Weights of a small image classifier.
Training: soap at rate 0.0021, batches of 128.
Data: trained on photos of plants, animals and fungi (iNaturalist), 155796 training examples, 6.5 epochs.
Rows from block 2 of a small image classifier, named by matrix and row number. Rows with one number belong to one neuron. Each number is 128 + 32 x the weight over its row's rms, rounded and kept within 0 to 255. All counts start at 0. Numbers have three digits each. After the name is the row's rms in percent of the matrix's.
After each neuron's rows are labels from the 100 images, of 14976, where the neuron reaches its highest value: "top examples" is what is common among them; "patch colour" is the nearest of a few named colours to the mean colour under the peak. Only what is clearly more common there than usual is listed. The data: photos of plants, animals and fungi (iNaturalist). In brackets: how many of the 100, against the usual share in percent.
# fc1: MLP up (model.blocks.2.mlp.fc1.weight, 768x192), inputs 0-191
# fc2: MLP down (model.blocks.2.mlp.fc2.weight, 192x768, transposed), outputs 0-191

fc1.725 095:133102159068139109175183105125106099105142126119089145121056062110120099108118124103151161080133116095112175103078130140163207123142110128205181161111134134094082116093095163150117170143172210106094099129171086132135131188154139175106130136132157141128112155131075098133160114076172144116192131076118119155103072149068190155074138129209093129121112100162091125111125111180162086117116078132119131096098126133138089133165169149139157137104161186082117120107180121140147131156114102139106136141134118133139118073125141131109117211120119190106118140147060120158159162124204112087
fc2.725 097:142107119097083131079123113173053157142146164146129150123148119118099039091115132122134106114095100134124099161132087129142102147173072113127113088136111124164203075135149025129151145043083142103132194113168187175146134133068086127092132175135127124114079164090129152111099136135120132165117147178147196138158095150055066112106139128094134143109146153117101115133133139108071150113105164171139088138124174107125167127099159159099075151179156143175126105119140130112153130158083095102081202140107105150154106134125155150102143094139076130194073136107163119130120118097153099054
top examples: phylum Arthropoda (60 vs 30.9)
patch colour: yellow (40 vs 0.8)

fc1.426 100:081167131159110127147149130144171161139111102191132191059099092122116145141160165156081125155078102129162105103075150142151122149100127160184145174132125160080119121127146075122050107148155082082160145096147090244053153180163124179163129153102099071074163118136141124168135083090146106158157103120136169142172160138086147161149141166153100166140064133164123161143197166176096121104096086119096121163138142152117122186119139125141095123127128122167117163057119117166170149138111184119141118115124111104078134118156105124166168173157142144120063150093138137122142099085099133155
fc2.426 092:148154151139154076147108059183125101106202101122156101105083100091160174147075125084157149131107096110084099093125163153102081144114086148159144113081167172139102144157197170124154120134147111119057162123125143114092148092139151126174143103131105169118122117188155138165101126131074124157067133095143133107140185116177141152108163148138129135132111120131086121109086137171170105143134047098126147117162141166090124086110123127113209086129111132124148089148128102207061123188179169132108180130109113203090125137141131167100092123131126092089108155135184104068124178209133130111
top examples: class Aves (97 vs 55); phylum Chordata (97 vs 60.8)
patch colour: grey (84 vs 49.9)

fc1.683 083:179150086128132127128105150059162092105081078164110146129117144149100081111144058117166166167131131166126197143130180134159139144137137191073110135098149186116111173207093162128119132167105103181135184127111100117163120133148157121160101135084087133098166129087129106073127122094098119166154143122118138115146166119176166081123079079096131119078124109120092119175121100111129184168178135130150127119123125162124127114246167130137081088103180123135093174141085144065125121119119152098166169119082147180177144113102137066118198074154106111144133144140123115155113108114168166182
fc2.683 095:173119130147112129170161072141193125132146164158109113122149100139152124132194154103103107096158103179127100086160125154101096146168136117138160139117151082097155114041151137122117140063080145097115067102108129084145131139106157201160132194111119125146089107118095191145147075141140145123120106115137122153128124140110134129092120172159129106094136079098120162077157191045056077149101131118099117135143045147150155119031098141136149123150051109127109121166106146093150183140077100128149097114192118137111119147117084102086132207157096109123111127100120154142102176192110162142
top examples: order Lepidoptera (35 vs 13.7)
patch colour: white (50 vs 5.8); pink (31 vs 10.2)

fc1.198 087:119183125139095113077155135122087129144127092154123160094090108119115083140117151139058145102095131126181119076102175172111134121094143154124127103178174157137123228134132080192059132159084071134161123103177087140075127115115040148122073093163113101110108170149157150156094107170122183176170124178053169121141108180144147169131068136127124064183127142127059109118169133155175124155162099142104129158162065157100154135126109080130123105138137129179154094106161131110195089155131082137100132134108060156122175114114146136085126159121097143120134136143139111164152129147152088124
fc2.198 097:131143099104119069092102075125198126115148106158149111069162129085130124144122128161125157150134136129094047141147146135173087165143104104061108104159080142148095076162152157124161150175096179164053164122166114111176148135057084172178150100132107161140156096186179105117114149154123126091079169144121123154101066152173157161097123121124099121099109128153137142164091082152143074120151153103083131056112149170087144114121109121161112177127180090106129181159142103187084087113152132090102156151143139111187113104171107076163077106122118090133101172088132158116177146090100096157
top examples: phylum Chordata (93 vs 60.8); class Aves (92 vs 55); order Passeriformes (54 vs 24.9)
patch colour: grey (76 vs 49.9)

fc1.349 109:127056099127057150129087160180151124172147145123129147091147098161116105167134144144090107163153123064109104118209166111112081151131154132162095095125121147155100170055116154077097133159110142162094093082124122137100161143132151149165151089107056133187172150120176144099177170107163176098144077114157139140119151084105065173091161101132068085101115074166148140148145087112111122134122063180127145177088097171082090093153097115123098115196148097120146074108096146156099091115182099133079132160100152104166147137123098075115103156054116131139146162161156104143119162130118126128
fc2.349 110:182142101070134127085133123132125137109160103054125117196157129118143127118146117078128137105120173105131118150125160138154099132180120097162096180089138139152120092162199173147130144108099138116122108100157084209077124115098172128122098186131148085122137136128086087162124172198102148158109113128118147140177125175156127116104111156154211162111138161062140106215104153153156179181144127148150134122082109155128104145141092099133185199154126084067164188171131162156108122106107086152092147139179162149155073117069113153159132139151122105123205154106087133158181102154119103149
top examples: order Lepidoptera (32 vs 13.7)
patch colour: brown (51 vs 24.2)

fc1.458 102:145062088131114091146158148131132181103137152066172096136119118065131166144131162168148079119132095144115130112157150153171118141088107107170090139132125092107073116114136129126123131190160074126109130175108139073136139127056121125151165177135149085122098094121064143102145151135127122135153200096066137096044092123084136192135099128136175150112129176137120132149197146137101057172131181107121160123134102116116128085139154176155106158097163139148130078069110130145071140052128133140138208102083158130144084108112112090121045138157148086151166091119199146141099107133145159148
fc2.458 108:113179142152148120163081055159139180127125158136124174082117114166105008147207114133137109168039152117130107160154098157160142162113088086122134096068103122120158197065139145143063127121151164166129131104141152145103159091140157113136172142117108131057159164142128114135162151130139064171105108094163183097192115146142144170142123077129103160075099093143141133106087097126084125133137159120143136137146107101140109115127176126082092111142122161096093117130100132120146111115069161102113080074186115136142098094149196122135070135110117142097154127095157089142112122140099043138
top examples: class Insecta (70 vs 29.2); phylum Arthropoda (70 vs 30.9)
patch colour: brown (84 vs 24.2)

fc1.22 086:113086121136157137156102122071094129121092126156157161084193110101096073129167094039119163123114137109104121087082179079165123109132107083165132167132102165131108120124150157177155143100144118200111128081102091136104112114145136135105126095119099104085131184148117090164192134183097145121156117147115110139140151131099192089126138087148096138105173078192170124164133119095121158153164199155116146128169110142156135147178101079098105108117155122177136098114082163167107094125172132123151150082123133190186168165145076121155217180181185134125153098142123086135087112108202134137
fc2.22 089:162178119156138162159167038171156099139124126118116091071078120148175104165143127108101122158172192144103136083087139125093108154112111084123124070106092071113131140087114161131053182145145117105194105107134121083101120150152140131168136165130086164116117133151121129116092078153093133130110147121144083051104135151118156151153067150148122056112112131108133179072144120062123088196139133143113116086151108183121130155054103123141119143135102134115063097141155124087140133116051155143147110188171140172108130171156137134114143181137125135131149132049113171158169194104103161155
top examples: phylum Arthropoda (68 vs 30.9); class Insecta (66 vs 29.2); order Lepidoptera (36 vs 13.7)
patch colour: pink (31 vs 10.2)

fc1.171 074:139095123089134059165146163147109139163128044101102143146129148137114088152190150127167122133085169145112158138159136158071139090066156129115078143146095177130109148161131119193070138147070177106127113133130129131138175160114180130177077166098137035100169124123109154110164119060100104174131130126143123106108115121116141142144111185136166101137136165163177156114132144130138112120220104128121123160116116103093121083111167183197095106084099108085125114146175153137167141132101208161077117163124135106194188120093117175172131163095119144102123116137138098190096109136081118177
fc2.171 095:093174204130113117123094093164076127096095165225111136090168133123158099107085124097136122123081094158116103125140116151106127139152118166182125163101128095093168087133162162090137092157089114131126133067103156151092066105126133147175184135109168119128123118091158165183109125121086129156166184140162134114090104119142133132136082163170112125101150061092119141146090091187161102086111142093212151161114138164104138090140123102095194137093079190190061128133127123136130115099139127097105128188143128153090104146089104123091211102138167156130147113154146141083065130137131171184
top examples: order Anseriformes (28 vs 5.5); family: Anatidae (28 vs 5.5)
patch colour: white (52 vs 5.8); pink (29 vs 10.2)

fc1.722 091:083091108193106114163126135120112103115143113184207184159114101175103103189152161121118108193187101150134131139171196173158117111135137141118078126129151103101179100135150125109133161122135084185109159138068133144093123172089068160152101102110118100161106101148116190099142201153110080066128118147119128174124110112161115122089190103114146107112092119174135169158105128099114149200136179111093152117148136145111149117177155125163092125046147081182127138081092101134145152140176175122157153090148163159153104140133055119156172152131102109088083138143099101114118132123116158206
fc2.722 093:179088094130126126130145081138093166117089187145105042097182172105164126077143101138126108147143107155101136085129114033064159176184123077111165092102099097139158187081092205126164143114121127121148125152092123155161160079133156171186177185120110182136136114150170153118127089091128117189168152071112093152155107133102146134124081108096140108157144070101110167140152123125073138100132123196170184137098119111152164130103133093097091127141105146121157111140134193151146154083143126089169092114150176181112152179105107121132073118154148158155148102140131169130131141152078150146
top examples: class Aves (85 vs 55)
patch colour: pink (26 vs 10.2)

fc1.118 099:139155096102102199132118120072106115147145148128079144123109151090132118168170075116170128154119117093168142154111117091132162120129134107120121172178139103075150114125149140132126122153107073149136134120103188118118080107106178094126128175116063079109109118161157139095123108155152106206168130118117084113133167105098085148106103194132144126094145185075144160119095135090158089053134107157089181128182128158125134123123104150117091128077157080114138072088123043154117114124123115152184163142083140026097127107135087142067050108123096165129097147169105158148172068151182111079
fc2.118 100:146164111130133086109163150149152107151109115162121119123160124177165124150138142115120081130124115192143080070085101206109138148112114094079176074117108104107093159105178145112118137115097143094121124081143128124145112117081121188186161108126086143132165132184085146133153121137117084137116110173177098160139059154119076149163082160071189131157086093111158105126106127146118157133124136066184064110131146121109120088136164110123188095179101144179105143207109142182166139205128137150064139166107099161149122113165148117181169162140136175137073134114204087110179133110111149091
top examples: class Insecta (66 vs 29.2); phylum Arthropoda (66 vs 30.9)
patch colour: pink (67 vs 10.2); white (25 vs 5.8)

fc1.327 090:116149121179148108146160178139142104132099174182087210127125100191121199121084183129106139117178129072137131108212120108114087100081179170149106130071132112157110112125101135105141134145168102077143144150128104167132190108173163152096135153125116147189142115131116164144118097116211140154155145140148127139101142057143162082065147152062162109184139143128104118142171059175104200142087107147154146089137098155114178140122086145147123125181115164137143099080146129147131165152129157197125077165103096151197129168108174118132103125159128143150109149184139077139155144115136140115
fc2.327 094:122087169101146166105129102180089127111194116121097105188188119110112173117160118105102136102133112146164128090131126141121083056151141126184063162161125093160158131064138165124115168141120109115135092087132062119093159131146092167124127056106179132129136219097164081112125123113162102129097132179070138195119152139083174146163113189188098180128166154080206148152131163080102126094109102090137095138141162108156113137136125071150127195142081153133135109137138125144140142154110115151152128134173057171106134137101127098122139169104129070165184153138134069147126123079152101130
top examples: order Passeriformes (55 vs 24.9)
patch colour: brown (55 vs 24.2)

fc1.111 083:058149146123172098148142161054177108143069120141148140140170143147162052157154134095128127117135113146179086140141137105097119114065086128104174158083078152138121100117142146135158129108095119104137157139147089161141110153085156093150083092122145076086161110046094138113154058160111120089184194089119080148152149095121188152116173131147144131147156077145122126115154166114106140155156216169121134119134105086125172159171095153096046142142134161112133141085096142168130092164171149159097149103094070163158166148091088066137131162147167149135126148107098147135163074150153172154
fc2.111 099:082141133138162151140154048169142125139109174135135110116084091131201161106098121137130146090082154092090121022104123143065150133151094104196113074093094160142134165127069143139077140120113119063136095139129163085183143166160170151185186150097157142096085142158145128091156149094129101104086157160116121112133126140129172143163115097164090119122107112120155151092078107119151116106086140089115108158154137135160039153129138101167105130115155173087094067158166122150145112089067132135186107094160114116120116133122165152164175155145096069122111158126128123119132216145055126114
top examples: phylum Arthropoda (66 vs 30.9); class Insecta (64 vs 29.2); order Lepidoptera (31 vs 13.7)
patch colour: grey (76 vs 49.9)

fc1.261 086:106125079090120088107113163112129125172106067132167119121116121133183145134151126055120136148178085128152127155141166099096174119126164141088123096115113146127077120138164140139110185145030119196128142169112151098112157191046096136118134125115096068141106120133134163158115133135117123137122134099140160081110187054125152178117152078119112138126134107123100145072163189158110145141143097117171106107133129112081120147105142095217089173149183083157120069112059165109130128143137102093115170120172199122126112147125112092134109179073130198151160080135153135141132146126098099041
fc2.261 101:141150126157117230130073073172156100111141157102123091207125172164140133097082128100100116126144099158097146218125127117192132145152167099086110154130112136116090170055099161099167124176110137157148111124115130097125143151165119166177117189137114133125114084172176132055082150199153113118175161115125106105105132112123109131082150108139154180125155137110150085177183075141156104148104152163086136088177107129094157162095109156166157131153141130092136149136137090167053158090126153194117169103130170088123085116092122125082132085175134123180139113147144109073151157161113132112
top examples: class Insecta (76 vs 29.2); phylum Arthropoda (76 vs 30.9); order Lepidoptera (37 vs 13.7)
patch colour: purple (32 vs 0.1)

fc1.638 093:161100134160131113082132157141051099141103103114126196211147118151098106135150133141102112079163121144118126082168113107092169105079186129187136201138112163135177153143110101146104077170143123186136067164135147159126091182144173166136145148095122074142114162195124110111154132161132123131123144122116111155136147129107155119121133139130150107139151136095113145161148146134087117122156132123114143205161132121125182152088234142167165131193043088151073088078106155107171128137119131095049152177112093087188162141095162152125140103110135069105103167143117101120127138127170120185
fc2.638 100:061166148125108106093097143103107136111123186151164165117109140144148064114117176126154067095061113126130134172140183114066192185129106100158125094128149092124148087115140108135155113145185178163150157069061169123119153129152119103081062126170145153152095118117141052149163106130071097128112113123158100082146056106145133123110059123162107104091159158131150106148133117110135140151133133057199155177177100142116134100090115138099160105038097146109095087156156144151068110101130137096101100179075089121090103153135118124066152127133135074096133148161143136149099082128126106124
top examples: phylum Chordata (95 vs 60.8); class Aves (92 vs 55); order Passeriformes (59 vs 24.9)
patch colour: grey (87 vs 49.9)

fc1.117 089:084152137131157105151111120098165110091033045190150150106170049120092042074160108102121177121129146112124140121094170119168104158094134085202149187124103186132110146110135113126114143117137099143100151145151100131092087088146131149143109114120080170110146132141138083119159120130069121167171092124116139112130195140137151099131165047142036150088154117124136091195140114135100175158139102177134165123119099164102165151158138111132133097145157121172150127096099136067107114124109119119121117098074162142185134138144140085134208111136148129117121110179092085142111106145147151205
fc2.117 097:159151104126093194139173080145139107102155132158095128123067136170114113104165149109116116176142101110192117147151123084138129141122123110101126042090147044156112142089156160113095175118144164111107135106136081087114171138129133168120114181134081138120102105112083159130129044103142152157083137136155104089091105152113119167103134177160147094083111158109132173061171133094101117180144109091077111124176110196127148160063113182120153157122076148077085131139151153055157123150093112114173152121123136187111119150132121131091093201186098129142151143119128168193103176102147167090
top examples: order Lepidoptera (40 vs 13.7)
patch colour: pink (26 vs 10.2)

fc1.529 099:105120184126110139142081097102137131146130088139104091118157152071107183108120132138108080194127133155170118176127180135158156117176112159138078126163132153074121059127164175139140103164179136149130124106094173124096150118097114054125177161049147091139133120141072137135144139085130166111117139080171084157162132108168128191138170141097102156165126112132078205145082130145171116159075129185071118096136167137118104144123116098075132179168076136142113151141207121103127099132137103089111106196075088121134146115143129184119123120123067167075108119123112080098125159060160097151
fc2.529 106:162167128094139121141153139068144164122156141164108083213079112175147106133112090160169095144100180179099130162149097129059167102207133093080091059151120129177149115166107115151142142135127116134132115124097153158129104127118067156161129075118085108130100115183147139139144138171119111068156122102149132133103122161180079150104053138169205180134156127131113119155125139069172194168127156155092111123144114092128166143165063088101168085154111105132106099092142181124138174123086175092132114140109119116152165117119143142162124226123077136106073099104154099147138111158104168110
top examples: class Insecta (74 vs 29.2); phylum Arthropoda (74 vs 30.9); order Lepidoptera (34 vs 13.7)
patch colour: brown (52 vs 24.2)

fc1.93 099:075089073115142057132134069139135196144128091135153042172117195152098068173138172164085068107090126131122140185122148155110151082140172163153146166121169088138127171174091139090153145135186144141145193123181156114142124128129110064138126150160148123168118113129137153153101151107105116130109118083180140159093126151139134107106104095076162118118151116062187138061167183107131083075179106130103189118151110116095140124146106119122132206179091131171130159100152101108217162133128144147160103117138169135115131125149174136101096142061181143111087134122112142140133110144123132127
fc2.93 102:121161107123159122109172143113120098148159184105093206152164025138180160126145084128097135184091097158169122134117078077150159092113112110107117072116123115145079147132203128114152139153067157114058108117140102115154098132117169156087154136167161112124135126110091134160185128110112149123062137114134102144173135141103100117103150098190153100119096145141126136153148105186151127164107116148111115139096095167169109092136119190138175075135150130084128149189135125090069112090114042048113107121176192145175120134147099173112149153187175097150117145141128170112119062127155134151
top examples: order Lepidoptera (33 vs 13.7)
patch colour: brown (50 vs 24.2)

fc1.201 115:160129118055102188138127129074172135060149183162124087158136078132114132091121089047131116095130132099137122185137110122128043148129104156087149121125152182180125124135087079123096153157166109118154131103134142141104154178102112138161181147114157117112113117111168150184140147154127118144155080097143150115139180122156175155103161160103168159101100163095200140158155203146057107156188150116127181125142079145100169083143153180154109118097090150142109162155133093105125123065181097143136121153153115108147144219133134132137152115138155111122203110152125167060092116103121160084
fc2.201 122:145147120137116123095152171125094100178113076161154108143171144108095086186146094151118147162166142167094141124131086106158101182162159114099089150149128080107099186078139110144152068088154174099172109131100126159135190049149136141107112057103115138143169149125181113121128145100077136112037152149149036153091106141140083153135141111132065153084124149201175095128154127157120158115155138063117124122145142101106082153124155089123092138180136108116092116119147163106144145116121112143193160167074166161151132135121165081098173180063110107104065170118093134128157143138162118170
top examples: order Passeriformes (52 vs 24.9)
patch colour: grey (75 vs 49.9)

fc1.626 103:133128100122139124123153115142105115189106135124169199171099143178150144087163129060063083075163110122143080125157140118101145104150108131127169126109163120116119142176162095199129142139151172132138069123129135109078073076123178163123157189060076136118113143142154163137107113130142116165142167082093117141140152113180164178075098129193160103166114122072155207189140149132104144155128201142105111105131080132173132110110177144166159147197105097141138054077102159166152157150147143061094100136135156132165106145101120166102147120087130110126122167104159126127102073091174151122
fc2.626 114:119116088166095136090117134109152135108114170141113114135114187148110104100131094114189114138079112130142113195143131084067165085071097129164097119121143133128113068103084155129125150109172145109156165082071187112102132166218133121087083133158201118121119152137124100175138110156101106117141093114093095143148101071122114094148072125111091114137096142125135107131117139171128065153098118099166122185154119100186098150149130155080091150076187165062178108130184119145069071093158157189108161105072111153118140090168123104089126139108151097080108168127111103165167092132061100167
top examples: phylum Chordata (99 vs 60.8); class Aves (96 vs 55)
patch colour: cyan (30 vs 2.5)

fc1.346 093:099195093094114131068154149162106170179104122187084146153140127100158147170147120120084171108134093180114097109102178170116109129164087115102133080135178153116106114169096126215138098132119138081178114168049103120157149203125105141133146108094121117154117190053093118115135146116161089089082141183066102133156120116133133140166103104132185097151109112145125078138052112163145148101130155123084149087148152200127147149094078089141101135132120135102075123139114087112125108086159164146127168165117099214128099092070085114124098145120144079103143152128100161131061150135116141109
fc2.346 105:152112145112140076147142141081064108091078087076141153165147141129108107078132092169105103164129118066165087136110143134105120212139178172148158150167113134156157143163166126071134164119088101124107124136126179196116120132150129160115106154130117115086126113110108120159127125153116156103185122176102168215123093107130146143124098148128060140116184155081138109076090132140091111114102112114188119139145062161096090160115171149145124174152121108125121124163145181135125179139119124133072081124122180201104056185102168103102116100129060143206141122130122138183135158161112190168
top examples: phylum Chordata (92 vs 60.8); class Aves (84 vs 55)
patch colour: grey (80 vs 49.9)

fc1.443 093:095143125079118158157141106094122097132120103149086166125093144151131092111112097083091107075104137186143095157148136187117153154176153148134151127188161111069127110148127031127183112160113182179106129082140106145085185098144080110157137190143141074154191144084151151135106121135106118135157117134093125176095167150099117137149153143131083139195134126156169127116113196140113182122096144111126139149166139200122139137133109106146154111178218113123105106088169139096143170161093128145119211123137131142136166109166066206142081159129125137098160114092129151088136078182131078167
fc2.443 105:124173108135179165118142127148158091092113070134119073071174139098098161177078128159128185125139091124115139139172062146107103138130115168096062111069146071110157160135143172107182160156120145146090127058137182119107184088118145204096134138138148136130156081152151161129124155150153081132131210139095148140161140170145108137195103093135106108114115121101148184145109179157137107038162120086121142100136134115126056159151122106093133100075183104094126185106105117130106129107132120070132140167117115125120122095141167128095070094126141145142159121159110154095208116087179092164
top examples: phylum Chordata (95 vs 60.8); class Aves (94 vs 55); order Accipitriformes (32 vs 3.9)
patch colour: pink (32 vs 10.2)

fc1.247 084:141133087095116097129120159067122093106122094161099188122059092131110107120138168133139163125118173148133137144099138113103159120114120143180128113188122158066151151150106074169098104163103139124152105112047124154072142111090111118127115089101185077140165120076113157116096129123078136113144132140066124135053154123146141203131112121146104109147154082081138124071147087099173138156112167159142171140104117171148101109173117144162149145111192152153111125140172138159167156154085158125094142114194087198159102119083102110181128210169057077139147121147070180111124122119174071147
fc2.247 105:129112114160130156144140111153119108157120135113144086098168100122133154109155182131085131120134122092139164076135047140107121150157092117147075118109120053121089072109115134104163095098151130134079146134137163093140117084134155173087140205101154078197134075108187102097132120104183085152135158159115136141099147155134122116149128167124109075101167128141123171144135159145105091049178132130156196125158141147129085151116104106150139097141124124140096135146125110114140170098178076080175167176098150091125105049129153144091108065128069157096146129210130103061140068096194145188
top examples: phylum Chordata (96 vs 60.8); class Aves (95 vs 55)
patch colour: white (76 vs 5.8)

fc1.633 105:168046154145142082110165097053106166092112114138200191145129132083133081160101124112079061154139084144127146121163154165118106179128097092143139089174117056165129129119103090132182163136205108193119128166121127065126118181131113104128129076140142080194150109126147134135113188146154129131139185105104091159133072144161135141080192103104144117137125186125116143108183139141108137146144124180173128109181162147141129178202183146121085112136176131112108103109121116115131155084122185085131147157096144132058124088149105121134153079096157107084146133146143097128162150141135148156
fc2.633 106:151127099133137049166064134139107112154082169207062102128153126160155151047121182125149109108211183117113070114163144119108162109107176042088114104133084144138109163107144148160069107151142169114131060123128174145153167119128173103103180133093125088155108151108147165070096129096112077167106150126147148159105146166049084206190114112106147123106127080168108104138123140105090141151097126104111134164163144123177140145095123116149152153168100158113174188146135131128158149109112102144142097129137105136115123126094152139146069101148138131107186118080129077099143128183136098101
top examples: phylum Chordata (96 vs 60.8); class Aves (94 vs 55); order Charadriiformes (33 vs 7.6)
patch colour: grey (80 vs 49.9)

fc1.278 108:127107132149196116147152138103110157126144079182173074123113190123145122135197128103164111129104171130100173140091138151045107154127125096126162162150194156175140088185185160129158142103122094099109134145159124142108120115167141075178174183162123091134055085163185141112108087151120110099156129166109178124143097143123131122178120130125130117096192097092133094146103151111093076058135116154127130132101093091180165155125202111125122164172110184150119138182137145160158183137127139099156144066128079134145178144089089137138150190113105085119167065080111147101078140138152142145
fc2.278 106:120134123128098147094081129182184100102094160091137137106159092100166128163119116134053124106112129092148166087144126142186133146134112133122106176087077159151151132206089154131128151130144124144156079121140105121103128123100082144109138079158130151109104134120060128109174126128112155141120100102151105145133132153131091112086136048183179119139105131159160128135163159115177168157092140097101147193083175195157121145131125135138177054124114112096096125118117157110142166118170090048157117137212153217161077060163121184174132099147157170112138131121148129123166133038104173142
top examples: class Insecta (66 vs 29.2); phylum Arthropoda (66 vs 30.9); order Lepidoptera (40 vs 13.7)
patch colour: brown (49 vs 24.2)

fc1.363 074:177080115060148170135100138139174117138119107110123158129170139108076192122138068155061161138101141130096157070174175149172144149119102129127112163124124145162091115143132147172073135156108151126129127159101123110149111140102132176101142109175111109136122079160130122115134132175102113113175166183070123100111105168118098158144047103175141121090133119124126124094119111178183132056086129129106145052150080156139150107129158154176137130138150155070140084104182110158080143119117131138114194101172130127130068213115107118104119131215040136139104140080135136111098083118191123087
fc2.363 091:116167167116100138151132117120104179063127115137114096159143062128202094095181138115195084140125150133149141146067102106102116087118096058079079092107101106134143148173132124150139093138119098095119165144085131148139134161144108095191130123163054140121081141177098185147179139150102075118099097126194120117141150127168154142130132138085146163204153122156121113176114150068113151167145143131173100150149142055145151085159148131106106075165125113192141127138073166132165177154125140104109192087108136186077102101129151129189078105149145115136066128093119111174108122123067136130
top examples: phylum Arthropoda (73 vs 30.9); class Insecta (72 vs 29.2); order Lepidoptera (31 vs 13.7)
patch colour: green (47 vs 2.1)

fc1.253 124:082089098126124088113152103080169141140137152105177079153156166165162091136108141113099113105089116155127148108122145129135115078091091154060150136130149112094132147198106131105179158075124131120175148130188147081166139071141130083162117112160109054170158095146131127101109097144167133098097126088166123173187089102150133138115117030107186134121146147115152143109192177129102087050161122153140175066131088128140168079151083163157106174134091131151146125060143088139131120136092161123132096057186162114112096130127152132134147154080165193152140069138098120125104096174136092118
fc2.253 109:147135093114172124099173160141172140135092150092065111193140100091166088136162128100118122143120113142151140147137123077136104079162133147182088107081147180144107069160141186132155127159119140081056108121111096179042112102144149154054110142149138124151101143127110138126113167202109115128130152132136131088103096194139091135093112154128215116142126114087104121153080096142173202161096103158138091152080133126122095134142098130131176166144149101064160149178151163136125088100099092069131112099157172093167144105140127188161150152175211099104103168150101098184146104141141138132
top examples: order Lepidoptera (34 vs 13.7)
patch colour: brown (49 vs 24.2)

fc1.116 099:089110070133111090109096116134179151107109135142197153104160083194109160135135194118116141152138112184124122144211117081117121070076143186157071121109083093145138144061099151075139174138117106100167205173102128146143172101133146170146183138112161140145136112130160093113146114135152090106144161104110055173103114115078102190119116082072093102091129067153129148159152161093119133065172128137145163137165088127078152142153170150150106149062134110083173127075144081158114137142150145157142106148152144149171090151136194106124113154084092172148136119165144125094101142151109135104
fc2.116 088:137153162117099168082164126138154184159083140117158103165107059082141116159124163109117088081133111117093164138132084081164141140117117088179136173137136107131101128116143204154150149073144142136099094104150080148067139128116118113120130109158164164115132129077112140100138133115150157152109074105081119179142136203137130079140139125115241124127155135111149164116116149119107150134079106131151096118100189090157037059148110106165098135132056160098118152134122136115142135103098131094119103151149146173102173069128097161156064116167195111130098101196157059139107094080178137151
top examples: order Lepidoptera (33 vs 13.7); family: Nymphalidae (25 vs 4.6)
patch colour: brown (66 vs 24.2)

fc1.653 095:106040129124066121132036155154168132135151144086181183090118069171150084141138185147086126171157136113095100117202167097117099070095099182164095098149117112111101149082101120077137167133131141146167142140192147148147148094157141152160154095164104121165203198130177149151121123112167147140155134106146097138105108080087102124070127097123138083075107105224164123125159124099115132083153075137103155131142116128091113094108100160145120150140135089147117076145137138122138122135155125177110136174139145175186088124142136087140084159055137126140149135147159143077133145136162137079
fc2.653 093:162100069086120136075192130135153191146087146108115134166135067073110124117176147106094118105104154119148144133081084127129115151157139113171067155112128147184168102134191157133153115099102179114094096118136103146087102168133162131137139128148170110142071132129097084128144123137134125093159105146105165207140093197124128098122112141154233150136122139052128101163114128144114171107079118116127100092040145110154064103121104050126160151137114101080145166170124158074099151132074129129126120171164171160137143088112188158134108126190153071146163095145079106125149123116118097163
top examples: order Lepidoptera (34 vs 13.7)
patch colour: brown (53 vs 24.2)

fc1.299 109:099173161137163141158080071118107087179164140163089141199077082067140157118138064101169124124128104081089115158127134121096117083178182148117102160087161160127103117123133141182077130106106110171207140156179175123151130128141170122143149172097157148092166121133083146127113154143137129128157193129101105101121177100147071112076133136205072107149121145098073143188135140153127100099147122192149124163096175145168111106100131148186149140149067120143147135172106100146165144125132096122127114132079086080129051090109140128072123104141160113114136136158036088160148156120133138136
fc2.299 091:119145153081077116129124185095140189206117157129158143145170169189084101129167093156131176091091177096157096152121145119126126203120138139124168122123132139126111098110049113080170155103170126121054159127053119120083139138167139124112068143080135085132099129175186137143179121129129156152137148132162154107088101135150176119144110115083195121132109095151166148122128108109127206124175135126163078147095123073106112131111108131109148102105124115069108172108150118108086131098113139123117100121148127150087164094160176132149125090112144116156148010083195136188154127104106084112
top examples: class Aves (85 vs 55); order Charadriiformes (32 vs 7.6)
patch colour: grey (91 vs 49.9)

fc1.314 074:146149088084100127156123157121140134189159102103113091132120154064082137114137106085167139153108119099125151083055180103139118138086151125148103102118080073094128129136157127125114119152098159166118117121146153133149138156163082145197139127104068145074145112124118130098128119133101121138138127073143119080172157109133103117073092108133151141030120124106137116175150197159129128117149177164082207182201134131202142119145119159124130129111161108153135127160146124160102137088079133127143175126065067120206068119101147098089034141202125106154108076151106127082163100105159130117
fc2.314 082:129174121162152056174182143154148078139126139090162112159198132117144084133122153122123113173035150166123161075099124149117161152135107102079098088148134101139080099097145138122143128092092112089106080102098095136120132083117144081133185076150063138104130106133111131132166140155139095127118049193115172157131109174111133190164116182133093112140140096177207110085141146111114149131126151083088116138138151091129133091135198117095157092097104129107094131112089104137145162160093108102154093101133045105070077151158114130122106163112152166081058159097155083109127170166160148119
top examples: phylum Arthropoda (75 vs 30.9); class Insecta (73 vs 29.2); order Coleoptera (29 vs 3.2)
patch colour: pink (50 vs 10.2)